Rows from block 9 of the encoder, named by matrix and row number. Rows with one number belong to one attention dimension. Each number is 128 + 24 x the weight over its row's rms, rounded and kept within 0 to 255. All counts start at 0. Numbers have three digits each. After the name is the row's rms in percent of the matrix's.
# q: attention query, key and value (stacked) (encoder.blocks.9.attn.qkv.weight, 384x160, the q third), inputs 80-159
# k: attention query, key and value (stacked) (encoder.blocks.9.attn.qkv.weight, 384x160, the k third), inputs 80-159
q.31 114:136132129138118107105108110178101148114131143092165148108103100101149130189160134165126109162142072118115104117102128070149153146151087145114117107117129130110085117107141177105170121133146101145182150148090108156126114122123114114115123095
k.31 109:143137142123141137126139162148107125100140135141141132141106083143109138164152128124154106171143108117136131183110148106119151148114144165146162106096088113092111176167075121117125136122064117133174135153145141093141121142106104118099079107
q.32 106:102156114058103131133118126088100113128105134120071104103140124157120114156112127123160126094118080131147169127125105134154096175113121144154106118111088144134113132112105127151102166121162110136131175141130131114135139112143089133185120132
k.32 112:136115140092152139129119120120124167203136147128129116143191086116134142113116144125145120114098107113146174128178130115131120122130116148083154180131149131183109109140141129129125164121164103149117120098130091102136110115138129142160113152
q.33 088:106121123140152116156144161120119164080104158182153158122109105092092115106165184131175151086110147095133116113069129124140149141094117094143156149102147176124143124141152155144081118100134099133096139121102162095140103114131166051117116115
k.33 080:096170111130123148131092118114119144130126125108114113146115187132151134098091129112143144119134133136163112122130115140131124096121113142140172121159147118107128134142147155157133096145132091083108148133128150151106150147129151127099124129
q.34 114:077109110148161118129089142089098100127120105085155149120136130122174127120124129102123127158168173134141124125151172142098126138115144106089092139160098088131133149122103106113124127123133145131088130135162136135194146140118160157129130165
k.34 114:146115096156096136161092189114082125123129140059141123125122139099153104107143116098119140148136108159149114132090132098141182168118130124154108101110150139094134149105107103122117093132130169189160091148129142135149130161108101149116144123
q.35 101:079120135097159137162132139131128145049145122097120090143157108177167133117154114124094157115105142144127109130117137171116093104132133132115119156140114104123134111107129144165147145122150135092097134120147147121162096118125113149093109118
k.35 110:110159135140126168111125168134089149144139127102129143091101129124117116134126128119099107163139160177151086130114140094129136127124108148097109087108116147093104201123111118146115108112124137137143102118101123129156108132159147119146155108
q.36 087:106136142099118134145154132137141178137145113131136128114121111118138155126103124143090108063107090123139144162108133099153174126132121127144144110118157194095126125118111157144111132110100116149175087127063115143126132123143120127138147101
k.36 081:117165142110142151167140162150114141080136134168137132133152139118129113088102092144107101111145101134140186156133095113178121175095132137087142132163121178119138124126126146129123106107121087155125087141127107168136114131072088106119111109
q.37 093:102100131136128123124135120117136130155153134162156157132103146170111092130203166161130092126146141143114133115132144110155141124154126095098123142153114124120132092148110174110111103138101155131138140139128085116098086117153107110150120140
k.37 118:107152133102132095137139131150121141126131167090115114153117079190129109112156125159123134122083105079141124128143122143148069081106122078121124114174154147153129105148145129095144175099124110109108117122125116123107164138163149128132130121
q.38 088:142116111147144159118155128120140173157162139172141145110135095138134102143128104113134126130120161158153110112135109127108144122147198163109123102087080094096086130106120129101129137098114152135142147152143107137147179115104137149125150103
k.38 109:115123127117126129094157167145105125145124114143171119123124139118099090135105133129134114146162146173133113155107133112148174147135110154146098082128094118094159136114089118131118097148076123158138108119127154134118142152102081149126159120
q.39 116:136110135146122135092120127120143124123105131092102131061125103136106178146166144123118132125152114109104116119123144119142192089128139106162108098124132161103122141140103129127166125139136179113110146157148080130105095131112115094117131096
k.39 109:096111119141117141164112160134121132101142135123129128139133111146100111129156135116122117120132112182155110146082104097131150173150127126136087112136106119101152138099124102129105095146080129122151123138136146143139076142111095114118130121
q.40 090:179123154104155151100079148136142100131119105099104113151156126120126179119106108144148109108130185104099119111122105151125109131156134103110128160143157113141113111129119161155144129126158147137124140109158125095101096150142114170140148176
k.40 116:150127171125116113141142068104139132147126130111129093135141117127127160110124125146124133100099077134141128089204106164092137098114119123134136150161191142138147121113152124172163181106182139145092134116122117162124119106169162160110109105
q.41 113:122120084127115093135084137102124133159114071108108126107128130149140117105090120102123149152110142147124138140075136140148156128159153172141151142134112097125093096113121160092136124145122136167089118123150157096095161128182152152146108171
k.41 095:137084153102145117108141140113130145131136115131124099135127115133131121086102070160139123131108112154195155140110163162128127111153148115144141161126137136097162123161143138104100116163132157168100138122145109117139096146148099114141080153
q.42 092:134102108142137104136116158099122134116128122139136093140135164146183116108140107128111143103086130131124133097127148082156160133143129141170141127112136099131180095147124098135175135162086148096159140084109141175129149147147102136119076142
k.42 104:136124114187141131123145167156144098137126089110170147108073118116130144157086134115090120175122175118096144133113137124101111130118124130160141121124090112101147147177096159108111150155084110078129154108117141088086119138140133122144139153
q.43 098:109127078061100091127078131135114104117103143118044135087150113153146101144121166097130130146102126161107124133114111121146123100138107134165133095133115117139081149177149150088112130088138119140102138155151111118130136108130129077135129126
k.43 092:169107109106158126124076112121143147182123141099078146112112103124107092128118127100090106139120138118120120090090120102102111115172130099150118121132108085143134137163110156111098120159144103097156148160128091101127116106169133065124113138
q.44 108:111151132148077132178104107126158141084114102188128179144119095126113102116097141121103161116141110161102164099131082130119144133169121135134173141103128162141131124145167101165122125125126120150117136097156126096137139129152133107105113138
k.44 097:126115129138099165162159120125097144112136124126101125123150116124113154111069105111112153157130103149126137125109099108119175144148136171110104107110137157182194159067146097162154082085132116129154141117127134106113117135128120129144110104
q.45 098:154137139135170141092137105166157139143132137152129121152123106136083170150106128146116108131150114067098155132125125137094137119116122107184150127147134108129147123163134123158109099118139122117171138144100164144129142185106144123127158162
k.45 091:133132118134108121203164151122153123128102135174154124126131150142136122116117119127108159136139109143089116132104125067070169146105145123152138105113156096105138121136161111136106119106143171145180148168126111101135114114096111147132132103
q.46 093:115125177106096127132123164141135126154098120124125096140129169147150137125098125153163168139108107130113141160118086168129113172129114151140109161131147127131139110124133111105110139108117129132112123171116142106134122104159131160174177147
k.46 089:149123163079115167122131081143121165159148159130113123096147130150139170121163107162129125112084093096128149123183105126124136107149131117146146145107151120165138126138145141120136097094197123112100120135109112136137112110141177122110096144
q.47 102:147138107121099175096129141154147141131115151157103134125107140109141133089106129143152197146162150135116144119083125091147154115146106099121101147093161132104111101192121152128124102121107148147140125149100174109092130136126150105112106142
k.47 108:086128162132128166141163145116091127146162129152129138122124119125087104117108103119122119166110130182159124118082114114126117169161130114142129102154100130144157129097097129133115091165140105147158144157147155140177090119106108121143099133
q.48 100:101105134107123143154133109136086160111143074143155170160135116119158135115123113129127098140139140123157135163094094128129157105143137112117151088126096111140150159167124109131162120132122138140122144096105170165154154121111091104127125124
k.48 108:125132068072113138140146159118089119122112123141146113120126130130136119158078137115141134134109137152119133148058110127151153154129155173160113077113114123082136158152115112116155113120124137148171137138115152144157126131072089129138100118
q.49 098:165114124116143173090163146118159127097133135100130111157132185141109115130127128172159135161107082104127129099122126123126113119116143132175116160144131125135179106140135148149123114174152108139180115139140146137122167110148144134157134139
k.49 098:132119159128127087120144103116151113100139100112089136130146161109154133110179101135108110139101095151127155170189128126110122076160122137122139118099189093144140084141132088144171131094163119092100131136148143169136149129167142139134145169
q.50 090:143090115117170149122119171138096097120132137148112118131134126100103150110138134074126188098110130123108146127117120144112126177100126111084091145115123108145139112115108124124137128114126161137083138117150177089132135150124108166167112137
k.50 086:123132119145129142113078185126093163176162115111116111125123129122087127122117130119146138146106098143132134085185143140145153135102132113149111153154120103120098130100116139135100123147143080186117098083128132140125123170138156164146129142
q.51 100:142157135116132167143101117138127114179120161140117122148126139105057097125105132146128107110144075072148165136179096155143082115142150134136127149143130102132103114139166150122133123143150119126131085141095105145160106112143119121121082113
k.51 097:152124162126110132147099109123136096128147109143114117131165157088137088105130123113111104147115117115128142115129129156108127097144119110137151142134179157125085128114134150117157144095167127090085129150148119153152120115172168145138163096
q.52 104:123170132096133133114099137151156093091166147124137129120145142129134124116149124132141131161161143118113140123130156148124095136141075123146103168154105126151131102148114148145107146110108066107118166125118160124097116141146113130106109132
k.52 096:113123113117108142142113143147142118160122095094121108085159140166119143161134123115082140167147102141130085115119129117133100179151129105141118132104173120155147116139157098148105147122095109118196112135135125157129089116159084097158125093
q.53 100:128122148121149108157086107138111090138111131083103179090150116100128133124149107173124098129159106114127072159146112158112130124148119138088143105138070105161120161136122124114110134140173117157118118167138067144151137154099128153137110135
k.53 083:168135112116165139141106123123131125151144162101119169121148115116163112152159151129142141105129085120151151128167153141092110118103153129121135133113111082094107146109105091147114147152114114118169095162136080136153157138149133129112129165
q.54 095:165184102125119109087110136125156156127117161115184136172110119151129134121152143134185144122100109095144130144123110165104185113098123072123110090139093126147170136125121111143081138152115121120145133162099113106117080149089071129126139100
k.54 095:135166122121155113119104130128130139154097115128102137167145110147146151131177140151151148115082113060102135088131131164112099105111142114132176147158111123168115108161110108113108182121172113138109148131123157106122130150139109134097159143
q.55 107:118120110092131131109098142074120111117094159112114128117102136125119103152108142135086126148113122158080099123119101100138097091142088143134103163154133157143127141139141141096138161147147138120135145094148100104061156128137129147119089127
k.55 103:132123149105119108121143094112163138093122118118115112157099099121149124097148109151056132160107148140141107124116108115117099104158129089180122139082136128119096107156107094151129127124134160095101175110143090104126144110149153136101112154
q.56 119:119182116115107124134141078135147081114094139095137152140121122127069124164136145127132117129165117115128116120113117108121122140102132107166104094118105141106128133113143108128120092136128152126091136127090092125155087129125125091134113096
k.56 113:148124084118103142127102153152088085142132122146101119087163169089149140156134113125159128131131132115088108130111114143157166162118128157129120101127153103161130158149108156129134097149105169111133118137135130122108127112050089160095170116
q.57 103:132116101082144164159115125129123121117130201125102120118165107124090182170136120107137126136118146069126153120146125154099140107113179148131118167132135127129110146118142150120128092113155139091123120091125139089141121144129095152141120143
k.57 130:133131164153162097110102101088132127167126114120134126133152147135129135136098121125115102145143121098095141105171110188105111094093125113119162146152147111157087125156125170116146147140157163109112146092090124116133126137178138185134128105
q.58 099:163107116095156125125120134099166095169094129109125156118144100120139138095150140136108122127075187133107102120114140129128125116120117085093148138132149117100076096155093187113132138104108143136130122146166117093112136121153153133094160141
k.58 112:169141139115152125144118094114143143152146196119097117116109126143123137128155135154107119152135124086129097114132118114126119094104123080145116156125145137132142103155149091128180169096157157128095117084109130121176116147176148091147140129
q.59 101:102140130089168133128112124096138104156163092132144105139111124098118129119095073122080159093100152175110132143144103116131170151139142114102106153085130119111164097111102173145119087126108147141112125116147129147119126093179136184141150125
k.59 088:112123135144112150107124167126161141107109088150140108140128148122074123085122108153128133128134132177154119115139139157130174136122123093153127150151147150103158120116134126144112143119113160167105096091132124138132127133132151161143147097
q.60 096:177119107152144128115109147165114084105122106110140135095116121134207148147139134112127115141115136133111123111132175109158138091148178131126123116134130115125111105125110134129139104117138152111148157148093101117164097148089145108122120149
k.60 090:163161113156135133107148099140145126139180118083114117163126149103094159135173154129121099178126141115111143127148155118105145102142160123164184103143099096145100162127074144128123110140135094135136169159108115136132101152171122154103138109
q.61 074:103126122117117123144115151126105142090141115124113151134115102128118046142123126108151109110124092113169157150142124124149109141139150175155099115100102120087111160070153081142102128114163129168149125145113088136125157139149090090133121110
k.61 082:137080110109132125127136152152086113118098109136121143097146117084136163121084124123150111125186142156105128192105149137156098165148133176129105119159098124146156160105115146126123120148096099156143127123156142112129145129107113128122138137
q.62 094:113137133107177112140105143133120161134133155137123155176130125144107106089170159127153142137134170135147122098119120114145124173126133104155116078121133113185135130147132067158122140078146104120125168154066131120120149160099120140101161148
k.62 082:139135137128118133137124165113113124182132108137143153117137156112142130146135160108125127162133159137105093174132124130098198154110165135120104088091122168122125150129167112144126166085120147169147122121148129150144125136170105113164140140
q.63 104:135116112116119081142091141093191103109124089127084158130142152153127108104100132159129112126102135114124142095137128122142106114107138141192146157117137145154134132091138111100133161125126113121168134103091161101090153168137138088130102148
k.63 101:136120136123106106130110086094144128102112108120106108159099146129160146136095090127113112141132128135150150141130106126122096112160082141115136120120160147169112108140145123132168163117154123137068144148157144137085143131161148135083114127
q.64 106:121113138100097153143138145084143148145091138083147093146099114152175105121113121128144124155177108170147142143113146159098085143143117158140101155126107139103126154073164122112097152138149144107128079117137122125153131082131083117174095075
k.64 090:115147108086126083119117091079115156131164170131149136118106127102167141088125120158120123148132122120105142124131131145117146108110120139098085178146169106132156105138160137122110163088127125156131121105124137099106148091176118134130106127
q.65 117:105144115117066129159147087125116140107135102117095095125053137120140117198097134124128141113135107133132137142136143131124148118107146097120110105115111129139140142124135117099102145121131138157116112149132123123138140137133138114185059088
k.65 103:126132151138131118109108089118169164151151139103115116131149099158122154077106132159146095135136134102085091114155122133130095122136130086121160163133155117122107133101180170115145135124153136132121132104090146086108159106120128169155127108
q.66 099:145109093142090120174109124086112114159071098092157157180109167113154144109102100103127130112105122085106100112122115147172141105109114152125143066117112092125136110126135143111097179147126165143158123118179099100147124127118105157118123126
k.66 081:095128117110095136114152116146164108168078149127097132125163123106133128159119167179117088169105136113097121080151085115053154119118139103118139104103134121152103140072149143143166104144127102113128143132134107138170144098147159165169147127
q.67 110:152137112109162136114140114125143153114124114179120117097084102167149114138127091153072106111142131120142128095132112171167138101151119142119178121111122133146109132121132146134172079168122153140089158097078127142142118180128170145104167135
k.67 098:116133108159127154140129155163134136121132114174113114133140154143098123149115090111156118099151102110131133115124141150127130129116113132117181130117098144087170155134172164154133133115098131138148109154110181113149127108088113149127104145
q.68 113:163160133130132129154131141146162099110122092126137130128128149152145084103128125107156101108138098175124147092118122160146133119150153165160137142134163113106097116100139093129120148128129153116117105123112078105098152157134140111160140151
k.68 093:134126129113126111174157126111134102119137116116168145090121146126110193080124131105168195115102105106119164116150121100124109108114128131140093126107093142132129132110138125147148140122103112161153106086113161132115113156126138168146139142
q.69 093:106158126159118142127158119099155133158122127182118141158122081091131138118097126165130153076106161145128109142170131163143120101144171091146154118122132141093156098112130100176146118129166129099156127134132115121131094126079133146084093136
k.69 083:126131145103141164094149154147121118119152130123112128102162119123122159137123136119127113139155096121138134092184132145135135087114153136118142154129183142131134172125131143138176152171123108106139128068123121146113102143120135157125094112
q.70 111:152126092124123132134124120097152106140147160088116128148130115107120126161146116131107139126131184137135100124105111121084083076115154157097112124164165086124134132123180117121118125140126126102098109161111122171132083127113148149076151151
k.70 094:139149150124122126164096175145123164106122123148151158163136103096152143096129130155116115138162122125147125152102102116121131171125148165156149109137153118118091117144138176146111100177145151165111131103138118147140129155078122125123111095
q.71 095:134132104140112137104127094142104139148081124121130123119136109130172087138152126136114121107123093161099104086098156081093168118163091095105143139105113083131135144137175135101150142187116146090117121125106134122101131140153168141132188122
k.71 082:144139087135132151138184099151105097135135158146108108094092143104123175107063135056144089112115114097139149110147160085146133141133130159158152080127115118162089120099110097105135117110110130117117127174126132125128124137136094144124132103
q.72 093:171128140108104111134148112135104108191093162119143133140065110111154139140130143146165092167124103099120153135091135165114098149106090152142140106161139091131140150136153150124137125160069141112134112134098139150136116158141166137138086117
k.72 083:100189162118119129156141110129124139154122134203124106139106125161107135167091160118167133144158137164192168126110145145129134161137145107144133116123123126140103113118143098131091121166144105140132152160127075135157091113130164127115159093
q.73 103:131139117089140116150129077094114113116133140125118135162139133074083120129128108130155106145120063127141125137112111118105095150139094122147094088090148110131132133158136101096094115164106094095127108107173143159097109140090079135142120105
k.73 126:082111085123119128126112169145101134107136137114140132126096124119095107141105134099135153151155121185127121188089133092136173165135127148116112091134094141122143149147115109150109081103050100125149099164122123128106119130124111105153139088
q.74 078:112106157150106125153186199136107129147119153124139137112129163134175092159086149127135128125169131112101092170159155085098135099136139129119141146141133167148132146135139129121127135122126110124100139143125118133115110109098078108129145117
k.74 081:125113117148143109108143125114132135079128161094076119169096108105166120133135146145114120150128129126103161144146132159108151133096096168101090139110096116168109158140121123110084157125120131120128104103128128107120096131112113138138116104
q.75 103:125136094105142144103139086118136138152157135122077114146148133149113124108146120125114069091141117098120089140141153126122172112144062130106107121149093070137113116195159138102115169168113125109096142124139155105112141109158143136138148126
k.75 092:168136150153124127121099105100165109161127093128142113146124141162085104127100099111116139137079139110116142098179130143100137118126109129116119141107121083108134139069177122158162130176150115130105139161085126121152116095131182148132117133
q.76 086:147122110124141112133101140140139116090139161104109086151167089114121129113189164175089143142126115132127129114129106109134127146139076124114103124117147111158108142172118157118137070083103143159121112128150154120126173086123135142074193112
k.76 087:149105124105153145161126160148084134162122129096150113149131123098130094114148135108079115148116154145153105149102094096124118161140142169152117100127149155093155126209134162154125098131123096154113126134142130146147153131106127148117149111
q.77 101:123136107123121138122086112112115143150125124119134122131153116158184083114153103142131116125108168132130116136134149168160141109107130127090129138146122184132146120112152100144133113097143148161173130118115090124128092106185106126138121122
k.77 086:147126131062166139126149172127150132107070154149080153141183107087142165080118159111124108083162098084126117082157127125127109159130106134149158153148138150110141117151143124119142127121139136162144119091144137134147139139080079129094094108
q.78 087:126107150125115161152144127150085150156128090135119121120095130103136127178134096130106155120093147164125144150137088091126121108111126132104055117106133150132142121146105112118121165099114106163157099131167146105094131069133092099138152124
k.78 077:144089129145120131105115119127146126121150111068141155107124117097136119129149123145113181131152106150118116117183134149126099128141133160131123160097156136145120131135109151131115119147129139151138107110143114141085124113152145098153125102
q.79 112:144144101086158130112124137137142161122154173157117122138142101179109152115182129072117100139125151133124143151128140144124150111145164129102131113160090127151136140161129107139113103113103118088112125107118127144109132157064092132109149158
k.79 127:108141144153135122108147199152105116129104147131152161114114137156131142145146153091156144105147120176119113130104130113138144162103127137111114122134100135104103152132061102127069095125073130133162123151105126124093109143073109124138170130
q.80 092:191100160164120139082117136078142134109111109137138097172125120147160113146124093107152130135139106128134113152122160140158150082133136118091124083171149073141153163126162158134161115147146158098129104088117119170132126101116152142107151150
k.80 086:139153104122138165073116110149072116144119076162104105139172148126131122124134127094139128119141154084117160116158156155138122110135093147115138136098147144107127127155144148131147133134155133131094093122128106121159095138144143139142124156
q.81 095:130122117167135120122125094092118118091157137145129139105161186097134141111128142124157113163125137123115122108076106145102098148128170127168129137163138117103157111074138133144097082155122083146102132126134100167087132129162157164128114129
k.81 084:104092101083119099122119181130106139121126145145120092114140127119103087104099087153137123107115091125104152185087117115138124156074137160127169136120104134082177112135147123127149136140151155163124131109171116148171140126098146130127091134
q.82 084:122111161130101096122128166149133154143108205068167112146147121097153117139132087171123137114152127081083117122127099120092152147114102130117151146156150112118138126130138133116149184176113131106100147138143168127116135117111108139172123108
k.82 092:152141137142121117121149070117144132155133180119138128140111119160150132119104139163123141162088129101118118079149111120127111102124115102115129145141157107169154106131175104144113154126192108122083136097134094124141119107182132105104126120
q.83 096:117171128131143114125112130120134106126154146156176097121130172104112076090081136109112104152112080144142124126110105123134120147163154119141140118136102148113165088163116148150123118126087113139110113119135115125096094146150170133161163137
k.83 096:158108127120095124134091146110124100093084128123123153140122130142120140148109141168117162156092105081119148116159114131134107117141129104159133139119153134170129066100130138149126172176184117097095119110118124143169129149173133116105099151
q.84 086:147136143124132105140127080167109114122176115123131136141133097158144109136145179112168130138091108151158113133137106122114115153147135127142110087096157160109117120147105147168119094070181104144118068157111104139125153106143154133129155143
k.84 087:152126153116151118157137152136109132146126123119118178176152123111124088111163169115140096114125144096131131101125145155144127157141135089100138144119208117121101126158107144138120118163163121125146113152107085102170127160111145121120163114
q.85 085:105132119129121141159108090130098126118120136157090161141165160092155160150108091132142156101101149159123106146087113077132102098099160099124153096106136126084132114144119123135155110137159098124145153111148101108124118109113171164084134143
k.85 073:116108120105107138112134185149138143114173104115093155119160113125129095148146161121135112098136150150084113131141101121103154149139110125136127112087117091160145152096098150107145087155150143103158150145130116146137108141094095108124115094
q.86 100:136160104076144129159109147123162098095152122111114129149142096090108137103147162110092133122133114128134098118125082127146143126121140108146137124126155113142078115117123146109123113109131157119071138163137123092129172156109140157083137146
k.86 105:116136115134112141146119147133104099137157106124140137137103128147115084144160134115135158084163152138167094124123102084131091161111118140172116109143105143086150164134101124130097151122116106121129145133110158100186116150118078128122131128
q.87 089:160115177120126101156169144127090120134119161112154111151151083115088072113085137128137076121076106142120138118074127119166154140117151132128119088136154147128122138107161128126144092106130130124160124126103150086143125136092121141102152104
k.87 075:196117139093157106096143120153102121159125122117115134090119118112136143138096188120123117106146152115152139125125174118114122121149129152146105135084145164132124156202099120157125145136110109131161115126145104120140102109114104129138113128
q.88 098:105106133168104152066147122124120155155132120135181093160153116135131104111152110111148127082146142115143172126119170170105115120110114154120124135097118145160176132101156128143116153162137082113120107139165172158140135099124130148143152087
k.88 118:186088153083132092092149103093122182178155118136134080105144154147151139113108118166112126120131079125104120106147119178123151091093159135117121131130102099118173129144157099140165146137154114130103115118105087126125146085161160155148121154
q.89 124:168103133105172178068097132156113120176152122131081102115117118144137120136131072137151056106076157098115099138114143134161150141145125105130102128149129142142114139193112130139136110100123113118142144107127122104122104148159169137124132124
k.89 103:160131145138136117098129121109110122116132153159131092105162132093092155089107158090144103092124127103134136135108156124112119143170106075109182185123127140084149105120151105127196121145124179112094127163131106119139145125114164119142139145
q.90 083:130124121117086137158121128067136160184127107082135129105195135136121156139119135131148134140173189134166114123114170090125097122127112115113132145139118115105121155113147073082140125175138158122130115140146137141168102174159113134144081145
k.90 084:134138131100140150125113138126104128102140105139132132121098142187128119137145113098155109111138076149088144163099128108145111126126069179125133110132123114113129154083115118111097111116112148139180121160124154128097120163146092131100053108
q.91 099:113114171105139123189121139103132118098116136118119119095148109124128179157130144137129156141130149144101095139132130111102093144103105104139148099134115112140139166141154094114173194129080094098153141168138116173120108148107126126113090114
k.91 131:081147145103108175135101138169099101087128116150157138133116134139124102134144127076153100106153142155126125164112107120128124189120086163153151115107110135118134145142101133141082084111070105151149134167130134125112106151081098085120122113
q.92 103:093173139127121155131088138149128089139173152123174125094146148074129100134120125119168138098125125194108121109083106144136111135130120093149122103129136126099159103128177101145114138136094113094118102137139105158086127086137101109129061105
k.92 093:122110111104106115127115121114098101142147145105174143110110123159094163116121122085125133085100085142104120133109104112152115128092095123128110156105099147086151109111120136129082095121094148098082132125130133121071127136156130113151137116
q.93 088:112155085160087153103144090152176149128119123168155092155110108111134107142094126072195121128135128101168166080143124155106124119134176133135118151101136133132140140127122144117138129145135110111092131132144082126141158068086165123124103105
k.93 120:154107160133131101095118090107140166143129129141114140121134153131149128128125135153115130127112117092116136100150101172109126086108137108101118180143164099160137075106137129116163171140179141112095140111117114110132123104160172131126141129
q.94 107:157163125136169112110088169153122125065111125119090153124140152101067130153127147121157151123126140073125121140118110112161110145118106100175129140140155127120115119140111135170098148127159148113140131136106144123119174164111167131127114145
k.94 098:168132125152107148095081116119140090115102150134128135136135141124144147120182136115089115145116111105161124110152153118112138088148121144147159122165159139162160126122128090116167163137153148152093160156118142130142119141166131158102100157
q.95 117:181136128160135101155124147154154146102121071147131098125100107150169119117111135126108128123118129177116086121091154136165150151117197175145166127108128123122155154081153132148141125129132167112113148134111140123141150122115136109105112153
k.95 083:115142121086133159106127118190124109109128155222058129121185125092117144153125159132144137108129099142179133094149128169083115108122138167089138130146145150082132121165112152141114123147082107150093125146161149145124120157160131123136166140
q.96 096:142118114156159172113120110156083091141099164124103142113095140098092089105117112137110179130109105138070138139147120124132154140094140148139129132112114150154148118172130116152116111149156152066149150132101147147087100156133122156114090131
k.96 089:115132109154154098144111136104139131123178133191106079138130136127108153078136144118100123109141123145150103111133149148147151105111142097165122140148085112140195118148139087104120113100155097128138158123151134097138142095098125124125153140
q.97 083:155155118097153134165126161121102124087143171149117072133117113134096102139150145092147130109088120154171117164131127128147152112111190118127156062146143096146147149152148104127155093135129123110117072126137142152087133145099124172119146134
k.97 103:100146143139141138107091163157094115115156150143160159132149111116126112142134116096132124081172134195144120147122172132118129190147116158118121123099107111098171139137114139141106093126073109125146117145125108097136123124095075091156141130
q.98 109:098134092102173135116082106133141146109132148118087088078168118107159098141123133128181121148135108153114112102112120117144127147097119094113111135122127130108116125121130141139134111131122121082107152133123146164123111144161117097143134130
k.98 115:178091154083122129123100099112139156144099143111132154150119142136125167158142129119112106113084105106155125113146118133135126069135116089157146175169186133143141109146129150139139151114167121122061152112119076123123137132153151140083112102
q.99 109:131139095152121130107169141132126120106129122131121120135108133129105102112105165106130141103119134137161141164152166126131143071141162100112163136120121109143081153111164104173093129114147103149094101169130154145143141128111095163160151088
k.99 099:145114165165135119066159122125127135150081139097164126152128141143135150111123138123126112155132095139134130125141160161107125098128146147102159111143131135100156136081131140102177144157099139138087120118068121131084103131169174139152117165
q.100 096:139103158132120125120163084097114147158101157089111189134136116138098133147155162145098139109157121134095127164091132103107092115108079120128104125112130168119120125141134092106137156186154091111102139157102143157131111159144137144135122151
k.100 094:101128134117132154114154110115147151139148113131114107155100127161128073115119139121130100139144100151114106114130120099138162110111148180116133063103107116109140173137135098120091096188100129153147118108126141147117118135137118175076076143
q.101 082:095094135169140149120132119147112168141138135099115098113169141113154168109075148091144122127079128132139130148122164137098105161118115140119096143132087168121123121121131123154128116085116099177149126136167136100118138114150124112163096109
k.101 095:141129146112127095102136096157170136147095139093120150107166115149141149132130143149114086179124100100065098096132125124087131103104154108090149153123142105151154113117142084114167144133125126111128140117121110150109165122158162090119124121
q.102 095:112104152130145103105115106140144165106103113112131110106100176145145076143124152112169145155145118119099187129160129134192126084155135137158108148133162111165124124137112133158147141117167082119159131111101092139149067097158143114156117115
k.102 152:158111160121143135120126080100149154136101137135121132144151127143145124138131139157109117119105104085118137111182130155107114067123126099116153168172169109149127087151154134129157157138186141107090114107130094120135129099161174135096114142
q.103 132:146125170123161112124173154185106140089121161108069102120108091150105083151134151164154106164136183114141095145132119112130136160116117135138094132133144145149128144155116112156103172132105125129147119115125161141153096144122129132138163173
k.103 090:119126154097142152126112102133105103077127102139133105146137129096104131092136163112146139158123138120145113140112151104135134141160127127154092111149181132135099155159089138137116121089083112148131120147119125126111150165106097100105126120
q.104 103:152126135080173143116128135167106120114123130107122120158110115177100114098083120121153122133122139133139136150172133082193132127095114120148093166123150131140119143138089157139102130151132139082123122096122091075094080151108098130088158103
k.104 118:158131123147138132125085098071117119156176143135096153122119121127141132180136139152126123143108129106120119104162162139134129069140135104116121166149127111167152097164138123191154179108156118077106143136137090114144125111135146087136145123
q.105 126:098126083114145144115130150152127131125114136103124139094122138185177064147139146111083139129130136160130096135176146099144143094161123139132143108122076126133079115130111132116123096082135130086112153133117086136103123103142129100130141107
k.105 129:119121149126125112153125111134120144131122144077105172159122133113147137139156125136109119146112141093090131131180083096128094089121140104111118152140170138150129114173115134111134133105150136119112134115153126131128147118146134144085177104
q.106 097:112127134113088148125174102099106083131165132163137114145098146122109106151122113144137095149102151132155155130068112153138137121119168089147133085150128122141185130169145113115127074117109082167136118120099097101125129134100155095158098117
k.106 086:159121108120156095119118180108119144125119099134123137122154132172098127087111129117144126118115142123102119150116135145125136156124139127144142147102107162079087120161159129117100120159164155131140128128094173115108097120107139171127159136
q.107 085:146139169129125148120118135140134136120181123151181122099097144136103120146165140094097123124141119113167174082139121123103099123128105101102142127140154155144171114099112139169117097166084087146122136135139177151113117164075125144161127167
k.107 096:113131143105120109110117163129138117070143082147123128122134149154147135108128125131154148101134081137112158092111164108151149187151122144142126103129119108115149169144124100104104099083105099100138152175150157097138153112104085103131086152
q.108 092:122158088148140126117134164165087166127127172141129118124101123134122111153097131127095109107127145147184146118110084163088139121101128163140144101110126157105123109137144114141127126169115133112106121132119144131089146161111154150149130135
k.108 088:144124112121087128164141088141170125143126149117132138120182151172091126120139112103140181138135113112159147098119126124125134117117180148063122123160112107116163132094131094148121107144137131174094149108129133113124109128161117134096108113
q.109 110:061161111136103137127116152122132177114148115131179105117139136135199126130105129115048141156180143118129151110143151139150140128164123098108161123098116165157133140088074101105109136106118088141143143108103130127121163142131175135166125114
k.109 121:137116156138146124120129086102126126126120129086114119111128160116140155120107124137109103126100108070112140124151095134122089094121126099086147163131175122139103108126153119115147168092193166137125136137140107126129148091150171173124108150
q.110 096:173119132170148110155106128170159092119108118099119112179145147103121113118120165139106141182120119149093150158159143072122114150094148137126141145136151119131138142105130142109127126118132157157153092159148108104151170099113150144132172091
k.110 102:099112139117139161135141144149085134133137148134136115125117107110144147109142161137099151144136163137135132135090119071157128178172114135151114101101127123111114130158102139119115087103072139148125128163129145141151146174067077075135162148
q.111 104:114152150113128106172129146146123159079078144142141177103131126116099123167104182133138151114136126126151135135148116103121100138092135146164119146101133147119107151127125128137111153078132134154134092125130108153172118116102089115125089121
k.111 087:118122149112143151124134127126105165122142165099142135172129095130125105170139150129100155187180088156125074132126125102144106159109148135091101080124106183118128129130085155134069103146091115160122130108123112155114119166129112152154122117